Rows from block 6 of a small sound classifier, named by matrix and row number. Rows with one number belong to one channel. Each number is 128 + 24 x the weight over its row's rms, rounded and kept within 0 to 255. All counts start at 0.
Before each channel's rows are labels from the 100 clips, of 14848, where the channel reaches its highest value: "peak in band" is the frequency band that holds the peak; "strongest on" is what is common among them. Only what is clearly more common there than usual is listed. The data: acted Russian speech (Dusha).
# convs0: first 3x3 conv (model.blocks.6.convs.0.weight, 128x128x3x3, each kernel summed), inputs 0-127
# convs1: second 3x3 conv (model.blocks.6.convs.1.weight, 128x128x3x3, transposed, each kernel summed), outputs 0-127

peak in band: 250 to 500 Hz
strongest on: emotion: positive
convs0.85 [100 126 139 160 137 127 122 118 136 197 107  99  95  93 117 118 173 145 129 156 103 143 141  94 108 108 128 163 106  87 102 168 157 152 146 179  90 127 104  96 139 142 104 123 127 116 111 149 181 154 113  73 120 132 121 156 169 125 116 150 123 107 101 132 116 128 108  98 147 100 114 115 102  91 129 138  90 129 107 159 124 168 130 141  96 119 131 162 149 156 118 122 151 119  86 131 120 160 123 139 125 155 147  94 127 136 151 186 154 137 125 144 131 166 126 112 121 140 108 148 141  90 106 123 132 153 157 111]
convs1.85 [108  86 127 125 160 103  99 136 123 140  93 157 106  80 107 143 132 132 113 137 135 101 106  94 141 144 163 158  87 105 121 123 120 111 144 168 106 100  78  96 119 121 131 113 164 108 132 102 173 104 114 107 132 121 131 170 120  96 115  92 184 157 144  55 119 100 154 121  96 130 121 143 139  92  84 123 154 116 117 131  98 114 118 121 137 123 133  88 137 129  66  89 159 106 101 127 122 140 104  90 139 133 129 117 144 139 138 151 112 132  87 155 131 150 128 140 137 126 119 126 126 136 122 114 104 156 138  84]

peak in band: 500 to 1000 Hz
strongest on: emotion: positive
convs0.98 [ 96 140 164 151 108 146 141 146 115 141 123 136 147 131 115 108 117 126 166  98 203  95 129  91 113 145 190 113 125 117  95 142  91 183 128 136 185 122 134 118 122 113 156 118  91 133 146 119 135 139  78 111 131 161 143 110  97  94 100 120 145 110 115 143 145 177 151 138 126 161  99  78  83 121 116 129 147 110 126 136 138 131 126 135 116 110 106 139  75 151 134 106 148 135 139 136 112 126 105 120 137  94  91 110 158 124 131 126 125 123 150  93 116 112 142  69 139 126 145  88 150 117  89 152 127 123 132 149]
convs1.98 [100 116 106 138 131  92 153  73 140 119 100  77 126 149  76 122 150  74 139  97  88 129 131  99 146 114 103 127 103 110 160 119 134 158 118 106 115 123 139 129  91 100 138 130  80 137 126  86 122  58  84 127  99 133 116 126 118 156 160 158 157 112 122 136 146 126 136 166 110 151 113 134 109 131 120 120 119 186 141 100  86 116 130  99 124 139 107 125 104 123 123 127 113 131 159  76 138 122 143 144  78 133 109 127 185  99 118 115 116 121 137 116 107 124 118 133 127 157 102 113 131 150  90 147 159 101 123 132]

peak in band: 500 to 1000 Hz
strongest on: emotion: positive
convs0.10 [122 113  74 152 143  82 126 126 161 122 143 128 121 151  97 114 138 104 155 144 103 136 132 131  99 123 124 122 151 134  96 165 109 173 103 123 155  96 140 153  70 126 170  92  96  93 144 107  91 118 146 107  98  86 112 131 141 159 101 134 137 110 130  99 111 154 148 140 144 173 120 150 119 129 143 125 106 149 114 103 121 140  90 169 171 140  54 124 151 133 162  67 145 125  94 141 162 161 148 103 129 120 122 144 135 110 143 129 153 129 121 109 130 146  73 109 149 118 107 140 129 140 131 126 123 120 143 138]
convs1.10 [141 143  90 115 124 147  84 119 138 159 128 115 118 146 122 133 103 160 122 108 157 150 115 137 122 143 146 100 158 106 140 175  96 120 104  94 100 135 169 111 110  98 141 127 143 149 133 145  79  93 138 121 194 113 127 152 106 145 113 150 112 112  95 106  88 164 115 117 125 142 151 112 143 132 149 128  84 129 113 128 110 130 108 133 152 103 113 152 150  99  97  90 139 154 104 164 124  92 125 144 160  98 110 116 123  94 125  89 108 142 113 126 117 172 111 145 148 120  72  91 145 174 154 138 151 133  75 106]

peak in band: 250 to 500 Hz
strongest on: emotion: positive
convs0.14 [133 146 133 178 138 137 133 135 170 131 156 171 130 149  81  97 116 130 142 143 131 139 127 189  81 171 114  81 145 130 105 108 105 133 134 133 115 132 154 120 128  74 127 138 153 143  91 121 155 143 134 121 142 135 131 127 154 134 105  92 123 135 169  65 144 106 146 106 106 112 144 116 132 125 139 146  79 185 113 100 163 118 116  84 123 125 126 117 120  83 122 120 123 141 101 154 106 140  81 130 133 133 131 134 192 141 104 100 134 132 177  94 119 129 141 117 146 122  94 123 138 107 105 154 115 136 102 138]
convs1.14 [ 82 150  98 132 137 135  64 120 108 103 135 119 134 126 143 117 169  93 115 107 109 146 131 104 106 159  91 139 154 116 126  79 134  82 122  57 118  96 170 149 131 158 120 116 154 142 130  87  96  89 121 162 155 132 104 116 143 111 129 149 135 133 130 110 147 104 125 139 153 137 125 111 102 122 142  81  93 158  91  85 122 110 124 118 133 144  91 140 113 157 101 108 104 117 152 127 149 110  98 121 104 102 113 114 160 145 117 118 117 141 142 132  82  82 105 131 107 142 123 127 139 117  88 174 150  95 122 141]

peak in band: 500 to 1000 Hz
strongest on: emotion: positive
convs0.43 [ 84 158 186 115 111 126 129 138 137 143 138 172 148 129 112 126 137 155 103  94 137 118 156 116 121 104 151 138  91 116 106 141 100 124  98  92 108 119 132 103 135 106  95 125  87 130 134 125 124 133 132 136 102  75 174 147 117  94 156 119 123 129 129 116 127 149 142 145 124 121  98 115 101 122 123 158 121 145  86  99 127 127 119  98 142 136 111 127 117 113 108 138 144 168 128  79 179 195 145 171 139  98 117 159 115 142 188 103 112 142 135  83 152 143 134 150 111 149 113 138 158 144 102  82  94 107 107 158]
convs1.43 [112  80 140 106 129 114 137 110 155 117 112 123 148 160 148 130 114 152 134 118 137 104 136  83 101 116  92  89 126 133 112 106 135 105 118  87 128 160 122 180 119 114  74 139 135  93 120  85  93 129 101 125 217 156 126 111 136 119 179 132 139 126 164 153 130 116 163 105 135 142 131  97  97 144 139 140 123 101 133 124 171 146  86 105 143 142 131 134 160 141 124 116 149 166 144 129 154 142 134 124 109 112 147 109 119 134 154  96 118 148 119 127 126 105 122  88 126  80 132 152 122 167 177 143 116 137 104  84]

peak in band: 250 to 500 Hz
strongest on: emotion: positive
convs0.106 [100 121  89 128 129 141 126 114 122 153 108  93 125  64 120 145 147  98 139  99 126 114  71 143  71 191 117 126 119 136 115 139 119 146 155 124 150 108 154 148 150 137 161  75 156 104 150 110 132 115 123 122 130 134  90 117  72 146 131 136 177 136 102 137 127 129 133 114 139 174 125 115 107 125 139 141 100  81 164 152 104 128 130 123  92 111 121 121  88 150 126 136 145 121 134 167 117  95 140 100 144 154 114 114 151 165 141 133 132 138 164 175 111 109 122 156 151 104 115 117 156 111 120 114 170  92  90 129]
convs1.106 [185 123 153  83 129 175 101 106 132 107 136 109 110 108 135 102 126  75 139 129 122 148 167 109 127 150 114 153 146 127 120  72 146 131 169 136 106 154 136 161 163 119 133 105 151 130 103 126 119  81 121  95 103 138  92 141 113 147  80 128 150 189 139 136 130 121  93 150 122 161 114 136 136 124 121 142 133  84 163 167 116 125 123 145  88 149 122 106  86 114 147 139 137 119 130 125  98 121 153 128 132  84 131 151 123 100 142 134 162 140 110 126 107 199 103 109 136 128 105  97 129 119 129 114 175 121 103 123]

peak in band: 500 to 1000 Hz
strongest on: emotion: positive
convs0.87 [ 92 120  97 132  83 103 119  93 135 120 160 127 144 154 136 119 152  89 120 147  93 120 133 128 140 171 140 136 102 127 103 150 107 181  97  96 150 118 125 112 102 133 139 153 134 164 151 158 124 130 136  87 143 125  99  88 139 125 114 113 135  79 138 115 155 119 140 136 149 141 169  78  80 152 158 102 113 105 136 100  98 126  94 144 133 117 109 131  83 103 134 138  97 159  75 141  78 167 124 134 164 136 128 136 119 150 137 103 166 103 155 145 122 120  93 134 119 108 173 164 111 114 132 116 112  95 138 139]
convs1.87 [145 124 148 132 104 123 140 169 167 104 123 161 135 178 129  99 162 127 146 121 133 100 126  82 160 127 124  91 112 134 137 169 145  83 121 134  99 102 110  95  96 169 147 128 148 104  82  67 121 107  91 134 116 109 123 136 151 123 130  72 160  92 160 130  80 128 114 131 141 146 118 116 145  69 154  94  93 144 115 192 115 107 139 127 130 114 108 136 128 110 163 115 111 123 113 114  89 147  94 130  98 143 120 108 113 136 109 122 118 141 145 158 120 152  97 141 126 143 117  98 161 122 117 132 148 133 134 114]

peak in band: 500 to 1000 Hz
strongest on: emotion: positive
convs0.72 [107 154 152 147 147 136 147 124 118  96  87 153 107 150 130  99 119 126 108  85 154 149 169 107 106 122 111 154 132  85 159  97 111 102 113 123 146 144 164 118 168 124 109  96 124 141 167 141 137 111 108 171 113 170  90 123 111 121  84 142 147  88 133 164 113 179 102  92 129 141 140 142  93 128 123 100 127 114 126 169 155 131  78 159 110 117 176 120 161 110 125 125 161 143  93  82 122 143 116 105 109 145 128 126 129  97 117 128  90 103 121 144 145 104 143 104 154 140 131 112 168 107 164 124 128 164 132 132]
convs1.72 [110 153 160 127 157 118 161 143 152  99 112  94 106 145 152  93 140 141 151  93 128 146 110  92 102 135  97 143 156 140 126 132 120 129 106 122 134 123 138 183 117 175 169 118 117 124 115 148 106 183 126 142 122 128 130 128 142 132  72 157 114 133 115  98 117 111 142 157 155 160  97 135 135 118 158 166 124 175 152 141 115 127 139 144  82 119 196 127 146  95 109 108 141 113 118 125 124 145 139  92 134 108 100 109  98 144 119 156 114 138 126  91 130  85 134 147 107 147 163 118  90  99  88 135 179  89 124 141]

peak in band: 500 to 1000 Hz
strongest on: emotion: positive
convs0.15 [173 192 125 107 124 126  74 104 141 132 125  88 126 111 139 133 139 130  99 112  82 117 152 139  52 147 123 129 121  97 131 119 133 141 132 168 126 127 118 132  99 126 141 129 134 102 106 108 128 146 150 101 136 142 159 126 111 120  92 128  88 106 161 116 138 130 141 149 165 110 130 137 130 110 140 149 149 130 113  84 113 142 168 108 134 162 105 116 161 125  76 120 116 179 179 104 108  91 157 103 119 108 140 146 134 135  92 139 134 156 103 132 124 106 117 120 187 183 127 130 129 121 122  79 141 140 108 120]
convs1.15 [135 138  97 107 136 151 162 120 159 150 157 163 106 128 133 113 159 138 144 117 138 108  76 130 192 135  91 111  89  88 145 115 129 135 120 165 104  80 140 115 110 151 135 139 125 130  96 114 161 102 119  83 133 129 174  89  92 111 101 150 139 144 110 137 118 146 115 101 104 154 125  88 130 153 139 124 122 102 134 125 103 168 121  68  85 119 152 111 130 170  72  85 148  99 145 118 121 148 149 103 114 151 102  99 142 122 127 150 124 139 116  99 112 135 143 102  97 128 106 149 111 103 105 106 123 114 111 142]

peak in band: 1000 to 2000 Hz; 250 to 500 Hz
strongest on: emotion: positive
convs0.11 [122 117 138 138 170 121  80  98 137 127 101 130 130 108 133 168  88 125 144 135 189 133 130 106 139 118 115  93  98 122 120 114 102 139 125 104 151 108 103  81 123  95 151 128 140 125 146 120 138 130  99 129  97 100 100 143 116  94 109 176 192  87 160 158 110 119  93 152 126 115 153 134 132 130 107 135  62 134 146 135 110 154 115 131  75  95 131 156 118 136 112 123 130 146 133 146 110  93 144 116 107 151  94 133 134 110  97 127 116 185 113 117 118 112 153 160 149 136 156 128 164 138 138  79 163 128 109 155]
convs1.11 [ 97 120 149 169  97 121 123 134 105 108  96 138 174 100 125 103  76 166 112 136  81 137 130 147 122 178 139 145 161 140 150 141 135 130 127 134  76 114 147 122 107 128 133 101 146 124 157 139 109 153 112 149 151 118 164 126 165 121 149 137 155 128 165 158 108 136 110  95 106 154 154 123 142 124 127 144 126 127 200 156 138 188  80 133 114 118 124 119 124 130 144 111 176 141 167 141  94  94 123 133 121 153 103 103 116 127 103 124 153 180 122 143 109  92 131 154 139 132 107 149 153 139 119 111 160  89 152 132]

peak in band: 500 to 1000 Hz
strongest on: emotion: positive
convs0.31 [136 138 113 105 107 107 105 128 120 148 126 104 127 101 121 144 130 135 120 120 108  86 153 133 147  90 153 121 127 160 167 107 145 147 137 102 110 125 158  91 138  77 103 142 157  80 113 125 170 180 128  93 140 153 134 102 117 111 180 102  92 147 117  98 110 116  97 129 128 145 191 129 114 182 152  97 117 130 181 142 151 158 125 142 124 113 140 103 144 122 101 104 135  98 119 104 179 119 143 129 134 168 105 114 114 143 116  92 108 130 137 123 123  97 141 100 138 118 121 185  97 112 136 123 158  98 149 120]
convs1.31 [112  86  86 108 124 126 117 132 128 109 122  96 131 159 111 125 120 111 111 106 146 149 160 118 114  99 137 107 118 118 113 133 110 120 122 134 105 107 180 146 176 131  88 113 130  85  96 111 146 126 139  98 154 149 137 110  83 145 135 137 111 133 142  82 133 109  87 130 118 142 131 148  80  90 103 118  98 101 168 129 139 121 122 114 144  72 115 142 139 160 120 161 120 121  80 100 128  94 139 113 115  97 133  86 125 102 112 159 168 107 132 115 141 152 129 162  71  93 104 176 122  94 114  92 143 153 148 136]

peak in band: 500 to 1000 Hz
strongest on: emotion: positive
convs0.84 [116 140 103  82  99 136 111 154 124 116 152 116 145 183 158 147 143  90 118 164 148  93 132 131  98 148 164 103 127 124 111  95 142 110 139 147 123 135 112  83 173 166 131 152  86 144 108 164 101  72 128 141 128 127 152 148 123 101  70 145 141 155 138 111 148 133 107 135 120 160 134 129 153 148 116  97 105 121 136 163  95 147 108 171 141 142 135 156 127 139 113 136 103 130  98 117 108 115 136 104 116 151 127  98  99 109 132 132 114 195 132 171  88 128 108 112 127 134 111  87 130 117 111  75 128 127 143  97]
convs1.84 [119 120 107 146 139 125  74 105  98 125 131  75 127 171 141 154  96 154 128  83 159 129 133 110 111 174  91 127 109 121 136 145 161  89 110 109  80  93 104 117 119 142 127 154  83 150 124 157 132 135 112 124 151 157 138 136 133 170 115 113 136 135 105  99  94 124 143 133  96 124 108 123  94 101 112 156 165 116  87 108 113 158 113 120 109 187 129  86 101 102 142 154 132 136 135 122 110 114 108 125 143 102  99 133  98 146 121 133 102  70 165 120 160 135 119 134 115 100 111  95 141  84 147 130 147 138 132 161]

peak in band: 250 to 500 Hz
strongest on: emotion: positive
convs0.2 [122 156 109  95 128 109 100 122 128  90 106 166 126 108 107 126 113 128 146 123  96  96 141 143 141 135  91 141  94  89  68 118 168 160 135 125 114 133 117 137 121 144 135 116 145 144 154 129 128 171 102  77 127 104 121 156 153 119  89 166 160  85 101 137 142 115 123  80 139 113 119 151  94 116 170 136 129 137 114 129 146 101  98 133  80 144 143 124 128  98 121 133 121 119 110 115  32 139 141 147 118 147 149 131 171 101 118 117 138 171 113 126 124 128 153 138 138 134 138  91 129 122 157 184 156 127 125 133]
convs1.2 [ 82 128 106 154 102 125 146  99 144  83 117 169 163 110 128 121 106  93 137 164 133 128 135 125 168 158 116 125 123 129 140 128 173 136 118 154 147 118 109 108 117 110 150 134 137 146 114 122 114 119 126 159 107  98 119 170  95 141  96 143 190 145 130 121 100  76 120 120 173 128 121 164  68  82 152 107 139  93 115 136  97 144  91 164 122 115 118 151 122 116 142 121 101 111 172 118 111 156  95 147 112 157 169  90 132 128 143 146 108 165 131 112 132 119 100 118 114 141 119 102 146 139 155 178 151 146 109 113]

peak in band: 250 to 500 Hz
strongest on: emotion: positive
convs0.95 [149 144 100 139 128 107 166 149 170 149 103 136  94 169  84 117 132 160 120 126 129  84 157 110 104 144 115 122 137 102 133 191  99 125 151 150 119 130  85 107 117  95 128  73 113 145  80 138  94 117 134 119 147 116 120 126 107  96 141 136 108 110 112 148 128 126 105 108 147 164 132  99 164  88  72 116 119 145 139 136 134  99 106 119 136  98 116 129 161 126 138  92  87 126 113 212 128 173 126 111 103 105 108  88 109 123 134 114 154 107 137 121 141 115 110 135 150 151 126 103 150 136 105 127 120 106 122 127]
convs1.95 [122 102  80 188  92 131 134 106 150 106 127 136  75 161  86 113 162 155 129 145 138 126 156 106 137 150 144 148 105 124 125 165  92 139 120 119 114 103 158 118 101 106 124 144 139 134 117 140 128 135 136 143 135  92 128  82 156  98 144 141 135 125 132 122 131 129 145 120 116 123 151 114 158 137 106 134 140 104 148 154 108 137  83 157 146  73  97 110 145  37 169 111 103 168 104  76 107 132 145 139 126 128 141 119 108 116 165 126 148 102 134 150 124 145 105 121 144 151 132 154 167 100  90 106 113 128 133 117]

peak in band: 500 to 1000 Hz
strongest on: emotion: positive
convs0.52 [169 110 179 115 100 125 130 110 145 162 110 174 102 133 139 121 161 128 133 142 146 106 130 120 118 141 137 157 123 121 116  88 121 134 133 120 152 112 112 103  91  49 113 104 149  92 120 119 131 184 172 155 135  64 139 138 160 130 128 154 107 110 156 134  68 142 152 109 109 111 101 117 115 125 124 142 114 105  74 123 111 150 147 128 125 156  93 105 151  86  99 106  84 111 102 100 130 170 116 118 108 139 130 117 149 112 137 107 137 134 148  95 164 141 102 139 109 135 142  89 128 120 139 117 114 119 146 145]
convs1.52 [118 145 136 152 118 148  66 135 142 154 116 108 129 110 139 139 135 132 115 134 130 144 103 119 111 133 117 163 101 140 110 116  74 124 140 104 108 150 171 126  84 117 105 117 127 128 115  89  73  94 162 121 108  93 153 107 118 136 173 140 125 106 116 113 123  76 187 147 184  96 103 120 180 121 112 121  97 125 119 108 143 149 131  80 132 108 106 131 142 148 126 109 108 123 133 112 118 129 128 120 124 105 138 106 125  84 120 152 146 168 139  66 131 134 172 145  92 166 107 132 137 118 157 126 126 130  88 149]

peak in band: 1000 to 2000 Hz; 500 to 1000 Hz
strongest on: emotion: positive
convs0.27 [140 110 116 145 125 135 119 146 138 125 128 165 137 129 138 185 127 145 163 129 137  84 123 158 134 130 180 137  80  97 121 176 136 123 115 192 149 156 119  96 131 120 121 101 121 151 153 130 121 122 119  90 172 117 140 170 125 151  94 134 112 124  92  87 169 195 139 105 119 110 102 115 133 104 118 144 146 142 158 145 100 121 167 155 116 137 109 147 105 109 111 121 114 124 117 130 122 117 127 118 120  88 110 147 125 129 154 130 107 122 134 114 104 132  94 139 190  96 141 142 191  83 127 108 143  93 130 122]
convs1.27 [132 102  88  93  81 120 126 115 114 115 121 133 106 136 117 125 130 124 138 188 156 164 128 155 104 172 153 105  91 143 138 109 158 132 145 159 150 119 106 130 127 137 140 142 102 124 134 155 174 116  80 132 189 154 121 134 158 186 113  88 180 144 121 121  96 115 160 133 149 118 123 120  91 123 166 118  74 131 129 110 100 112 159  89 109 130 101 107 116  90 141 126 104 118 123 120 141 148 121  96 141 142 124 105 121 129 179 132  98 105 116 116  76 164 145 144 117 120 151 117 141  99 122 119 153 114 136 119]

peak in band: 1000 to 2000 Hz
strongest on: emotion: positive
convs0.79 [ 70 129 135 100 138 135 122 151 100 153 130 108 145 129 108 128 130 106  98  82 136 176 151  97 134 119 152 170 137 139 105  93 138 113 101  85 149 143 101 112 103 116 141 107 119  84 159  83 100 116 158 144 139  84 125 115 122 130 162 120 101 138 136 107 158 158 158  92 164 130 138 149 144 118 121 149  87 137 157 101 106 106 148 133 104 139 113 126  92 109 103 118 128 140 106 157 138 127 130 140 102 125  91 150 143  76 117 110 155 119 132 118  66 118 127 135 168 153  68 163 123 133 113 152 143 100 128 145]
convs1.79 [158 158 135  98  60 101 140 165  94 125 125 135 168 156 117 126 112 140 105 119 130 116 151 113 158 153 147 101 171 129 108 115 152 157  66 129 179 150 115 126 121 118 135 141 124 151 130 146 128 126 109 121 179 135 136 141 146 101 187 129 161 140 142 112  92 154 144 146 136 146 102 115 160  97 120 165 113 159 111 146 148 130 122 114 134 161 110 148 127 132  94 128 138  98 114 124 107 145 129 115 124 144  85 107 173 116 156 143 151  94 135 114 137 138  86 180 142 146 123  97 134 121 121 138 158 179 170 121]

peak in band: 250 to 500 Hz
strongest on: emotion: positive
convs0.9 [176 143 122 163 123 105 149 142 133 128 159 102 125 116 133 112 103 142 128 154 173 136 100  76 116 148 140 107 178 149 149 112  91 180 155 137 145 114 161 152  94 101 113 152 106 153 101 118 109 170 107 118 142  82 146 148 109 130  84 103 153 126 115 113 131  81 126 106 147 194  88 119 129 126 117 116 137  93 134 117 139 143 121 184 139 107 179 114 112 114 161 114 154 123 146 139  95 138 115 126 144 150 137 147 129  96 125  90 133 126 160 160 143 106  89 136 132 144 100 140 102 127 150 133 112 133 106 149]
convs1.9 [131 134 104 121 114 106 155  94 147 161 178 136 121  90 133 121 105 141 127  77 158 111 117 115 184  98  98  86 152 148 145 111  98 109 168 125 122 137 130 121  82 125  99 145 118  59  92 125 128 131  92 103 112 107 112 110 132  98 112 145  76 105 104 103 137 126  92  86 142 138 129 123 145 121 104 131 129  78 124 112 122 132  89 107 117 105 133  81 129 145 130  84 145  98 106 115 126 155 102 132 123  96 116 109 105  96 100  91 115 126 127 124 159 120 120 113 137 131 123  92 112 156 105  95  85 122 116 134]

peak in band: 1000 to 2000 Hz
strongest on: emotion: positive
convs0.0 [ 87 158 110  90 145  95 135 160  74 149 111 114  97 107 115 135 117 114 118 128 141 121 133 125 106 113 149  73 150 109  94  83  88 106 111 150 118 116  91 123 103 122 130 107 169 109 135 102 101 143 159 139 107 177 156 133  90 123 108 125 112  88 147 137 114 146 126  79 100 167 116 107 116  80  72 154 121  94 167 106 130 110 114 141 127 113 118  98 120 139 100 136 102 117 126  98 130 145 144 119 147  84 119 143 121 130  86 136 131 127 162 167 148 129  87 137 128  95 101 158 139 132 127 120 157 121 109 121]
convs1.0 [186 172 161 130 141 133 130  99 134 101 137 153 142 132 126 105 107 167 168 136 107 145 153 141  84  87 154 106  79 120 123 131 140 157 172 149 145 184 135 156 119 155 117 124 160 110  96 136 167 103 143 125 127 172 128 150 129 153 123 160 112 153 126 170 121 112  91 118 123 138 124 146 151 102 115 122 124 144 135 165 145 131 116 113 121 125 158 149 125 155 142 167 120 117  98 112 118 172 138 142 111 145 161 119 184 107 166 145 129 147 136 165 136 176 176 138 146 133 105 157 145 103 115 111 143 132 154 114]

peak in band: 1000 to 2000 Hz
strongest on: emotion: positive
convs0.22 [118 146 140 132 107 115 148 159 110 158 168 114 171 130  93 155  99  93 118 149 113 158  96  94 102 139 137 140  89 161  84 100 143 128 133 152 127 117 131 156 147 160 165 126 141  98  92 105  77 101 148 145 159  80 148 170 119 127 107 161 145  99 128 130 115 164 125 129 118 159 129 104  87 101 116 110 116 149 134 132 100 108 112 163 152 138  94 124  95 127 135 112 107 108 142 131 183 166 122 117 140 130 104 141  94 122 158 127 124 170 133 108 126 148  88 101  96 132 134  98 119 171 129 150 121  88 123 117]
convs1.22 [119  63 133 151 138 142  85 109 113 124 159 148 132 159  87 162 112 125 147 133 170 143 100 114 148 146 117 121 103  90 122 183 103 116 114 120 101 156 123 164 117 135 133 140 106  91  77  83 140 138 145 129 106 132 115 160 126 156 122 140 115 108  81 152 154 129 152 114 113 115 115 100  98 141 100  87 120 122 133 116 125 132 111 154  96 150 136 148 119 115 154 167  90 144 135 173 123 142 159 117 152 139 150 112 128 105 140 109 107 109 136  98 121 154 120 122 113 103 104 134 176 145 147  82  99 192 115 113]

peak in band: 1000 to 2000 Hz
strongest on: emotion: positive
convs0.3 [143 109 124  75 149 128 140 141  76  93 110 130 118 112  75 130 131 134 133 144 111 117 105  99 142 148 126 119 104 101 134 149 122 104 119 107 152 150  96 123 139 117 146 111 125  64 124  78 110 136 124 120 174 144 105 131 160 159  70 151 168 119 124 104  79 163 151  96 118 137 124 153 135 101  99 121 110 106 121 110 149 115 107 147  83 118 102 120 113 129  93 157 144 125 166 160 121 140 107  96 147 105 105 131 111 157 131 132 159 100 122 147 142 101  89 131 177 152 114 141 120 104 118  97 149 120 104  81]
convs1.3 [151 120 146  90 167  88  86 134 124 150 128 141 135 111 168 116 189 159 133 161 133 118 120 129 160 169  90 110 129 156 112 123 139 145 167 145  93 160 152 134 108 180 123 138 147 164 116 128 154 131 138 136 148 119 134  85 153 176 128 189 150 148 149 110 112 171 146 115 140 130 136 170 122 131 175 128 144 119  93 136 141 112 163 143 145 109 157 176  87 113 137 138 109 121 136 157 134 104 119  96 126 152 103 152 140 148  99 163 129 126 131 128 115 153 150  92 150 157 108 148 145 117 122 117 156 130 131  96]

peak in band: 500 to 1000 Hz; 1000 to 2000 Hz
strongest on: emotion: positive
convs0.36 [129 132 171 124 105 146 108 131 111 146 121 139 135 139 111  99  95 114 134 137 154 136 101 127  73 115 114  96 128 142 154 133  98 139 121 141 119 154 167 132 131 139 165 156 116 140 118 149  82 153 101 141 148 114 116 106 124 114 124 143 157 151 133 119  93 111 106 136 120 141  97 128  94 154 121 157 138 162 165 113 112 121 110 166 114  56 110 152 145 103 142 116 156 115  94 157  97 135 171  93 147 153 108 114 130 140 154 136 124 137 163 145 139  92 113 138 144  87 164 156 101 135 155 123 192 130  51 139]
convs1.36 [ 94 121 157 127 134 129 167 144 115 123 110 119 128 119 140 121 135 126 124 108 144 143 119  86 146 128 113  71 112 129 139 123 124 132 151 116 138 164  87  89 111 144 110 120 134 134  95 146 108 116  62 134 115  85  79 140 123 101 100 169 133 126  88  95 148 124  93 138 110  96 145  80 100 133 127 115 166 129 143 120 137 119 154 152  99  98  90 124 155 102 114 116 157 138 103 131 104 141  85 110  88 111 111 151 109 128  99 130  92  79  89 144 122 114 120  71 136  85 153 113 114 152  99 133 100 130 133  90]

peak in band: 1000 to 2000 Hz
strongest on: emotion: positive
convs0.118 [140 140 160  95 112 133  94 139 153 108 101 119 130 136 152 135 109 119  96 117 136 100 119 106 100 107 159 126 123  72  78  77 151  74 143  92 130 129 100  95 154 105 105 111 127 156 167 109 167 130 118 160 128 130 128 144 151 110 114 125 143 151 182 135 101 172 105 102 144 144 133 122 152 100 111 130 126 129 151 159 156 102 128 158 120 164 163 131 118 113 185 116 119  92 103 113 110 140 138 105 121 152 107 131 134  85 158 137  89 149 112 167 124 132 124 139 116 155 100  96 153 157 126 127 131  77 110 126]
convs1.118 [120 113 160 123 143  83 121 136 149 158 124 142  70 125 140 153 102 116 100 117 134 172 121 101  80 121  87 154 120 100 110 139  89 119 148 115 115 150  90 165 101 135 101  82 142 148 122 137  76 152 154 123 144 174 171 157 111 116 104 146 131 140 158 104 124 140 129 157 139 150 101 122 118 117  90 175 128 151 181 113 129 147 132 111 105 126 184 123 122 123  94 133 146 105 114 143 167 158 140  91 178 140  99 140 117 104 145 138 135 134 119 115 168 128 152 120 145 154 146 122 104 144 146 113 111 148 128 149]

peak in band: 500 to 1000 Hz
strongest on: emotion: positive
convs0.51 [134 164 165 142 128 119 145 150 151 170 117 118 123 108 138 115 131 129 127 196 108 181  98 126  99  68 132 107 120 133 129 102 107 119 136 157 131 146 153 151 136 144 131 152 119 140 144  98 117 130 158 137 168 119 106 143 123 156 117  96 134 114  86 141 193 127 102 112 118 108 171 139 163 120  85 124 121 139 110 111 112 126 111 118 110 190 115 122 116 109 114  75 148 110 128 123 149  97  64 109 193 131 151 115 131 143 129 137 138 130 111 148  98 118 128 164  84 138 143 114 113 129 126 169 121 117 130 116]
convs1.51 [120  68  84 175 106 132 140 102  82 105 139 138 104  81 118 139 141 124  86 121 142 153  98  85 153 100 107 153 131 111 110 127 181 133 100 128 157 123 122 130  98 153 110 127 125 105 149 112 183  92 134 129  76 122 146 164 124 156 134 136 124  94 130 126 143 115 110 134  80  86 132 129 112 137  90 108 111  97  94  87 116 128  98 141 111 129 126 112 108 109 149 118 132 148 115 138 129 100 110 127 156  91 146 102 130 121 130 120 150 132 138  97 133 138  86 162 132 113 137 124 121 158 163 113  68 135 135  92]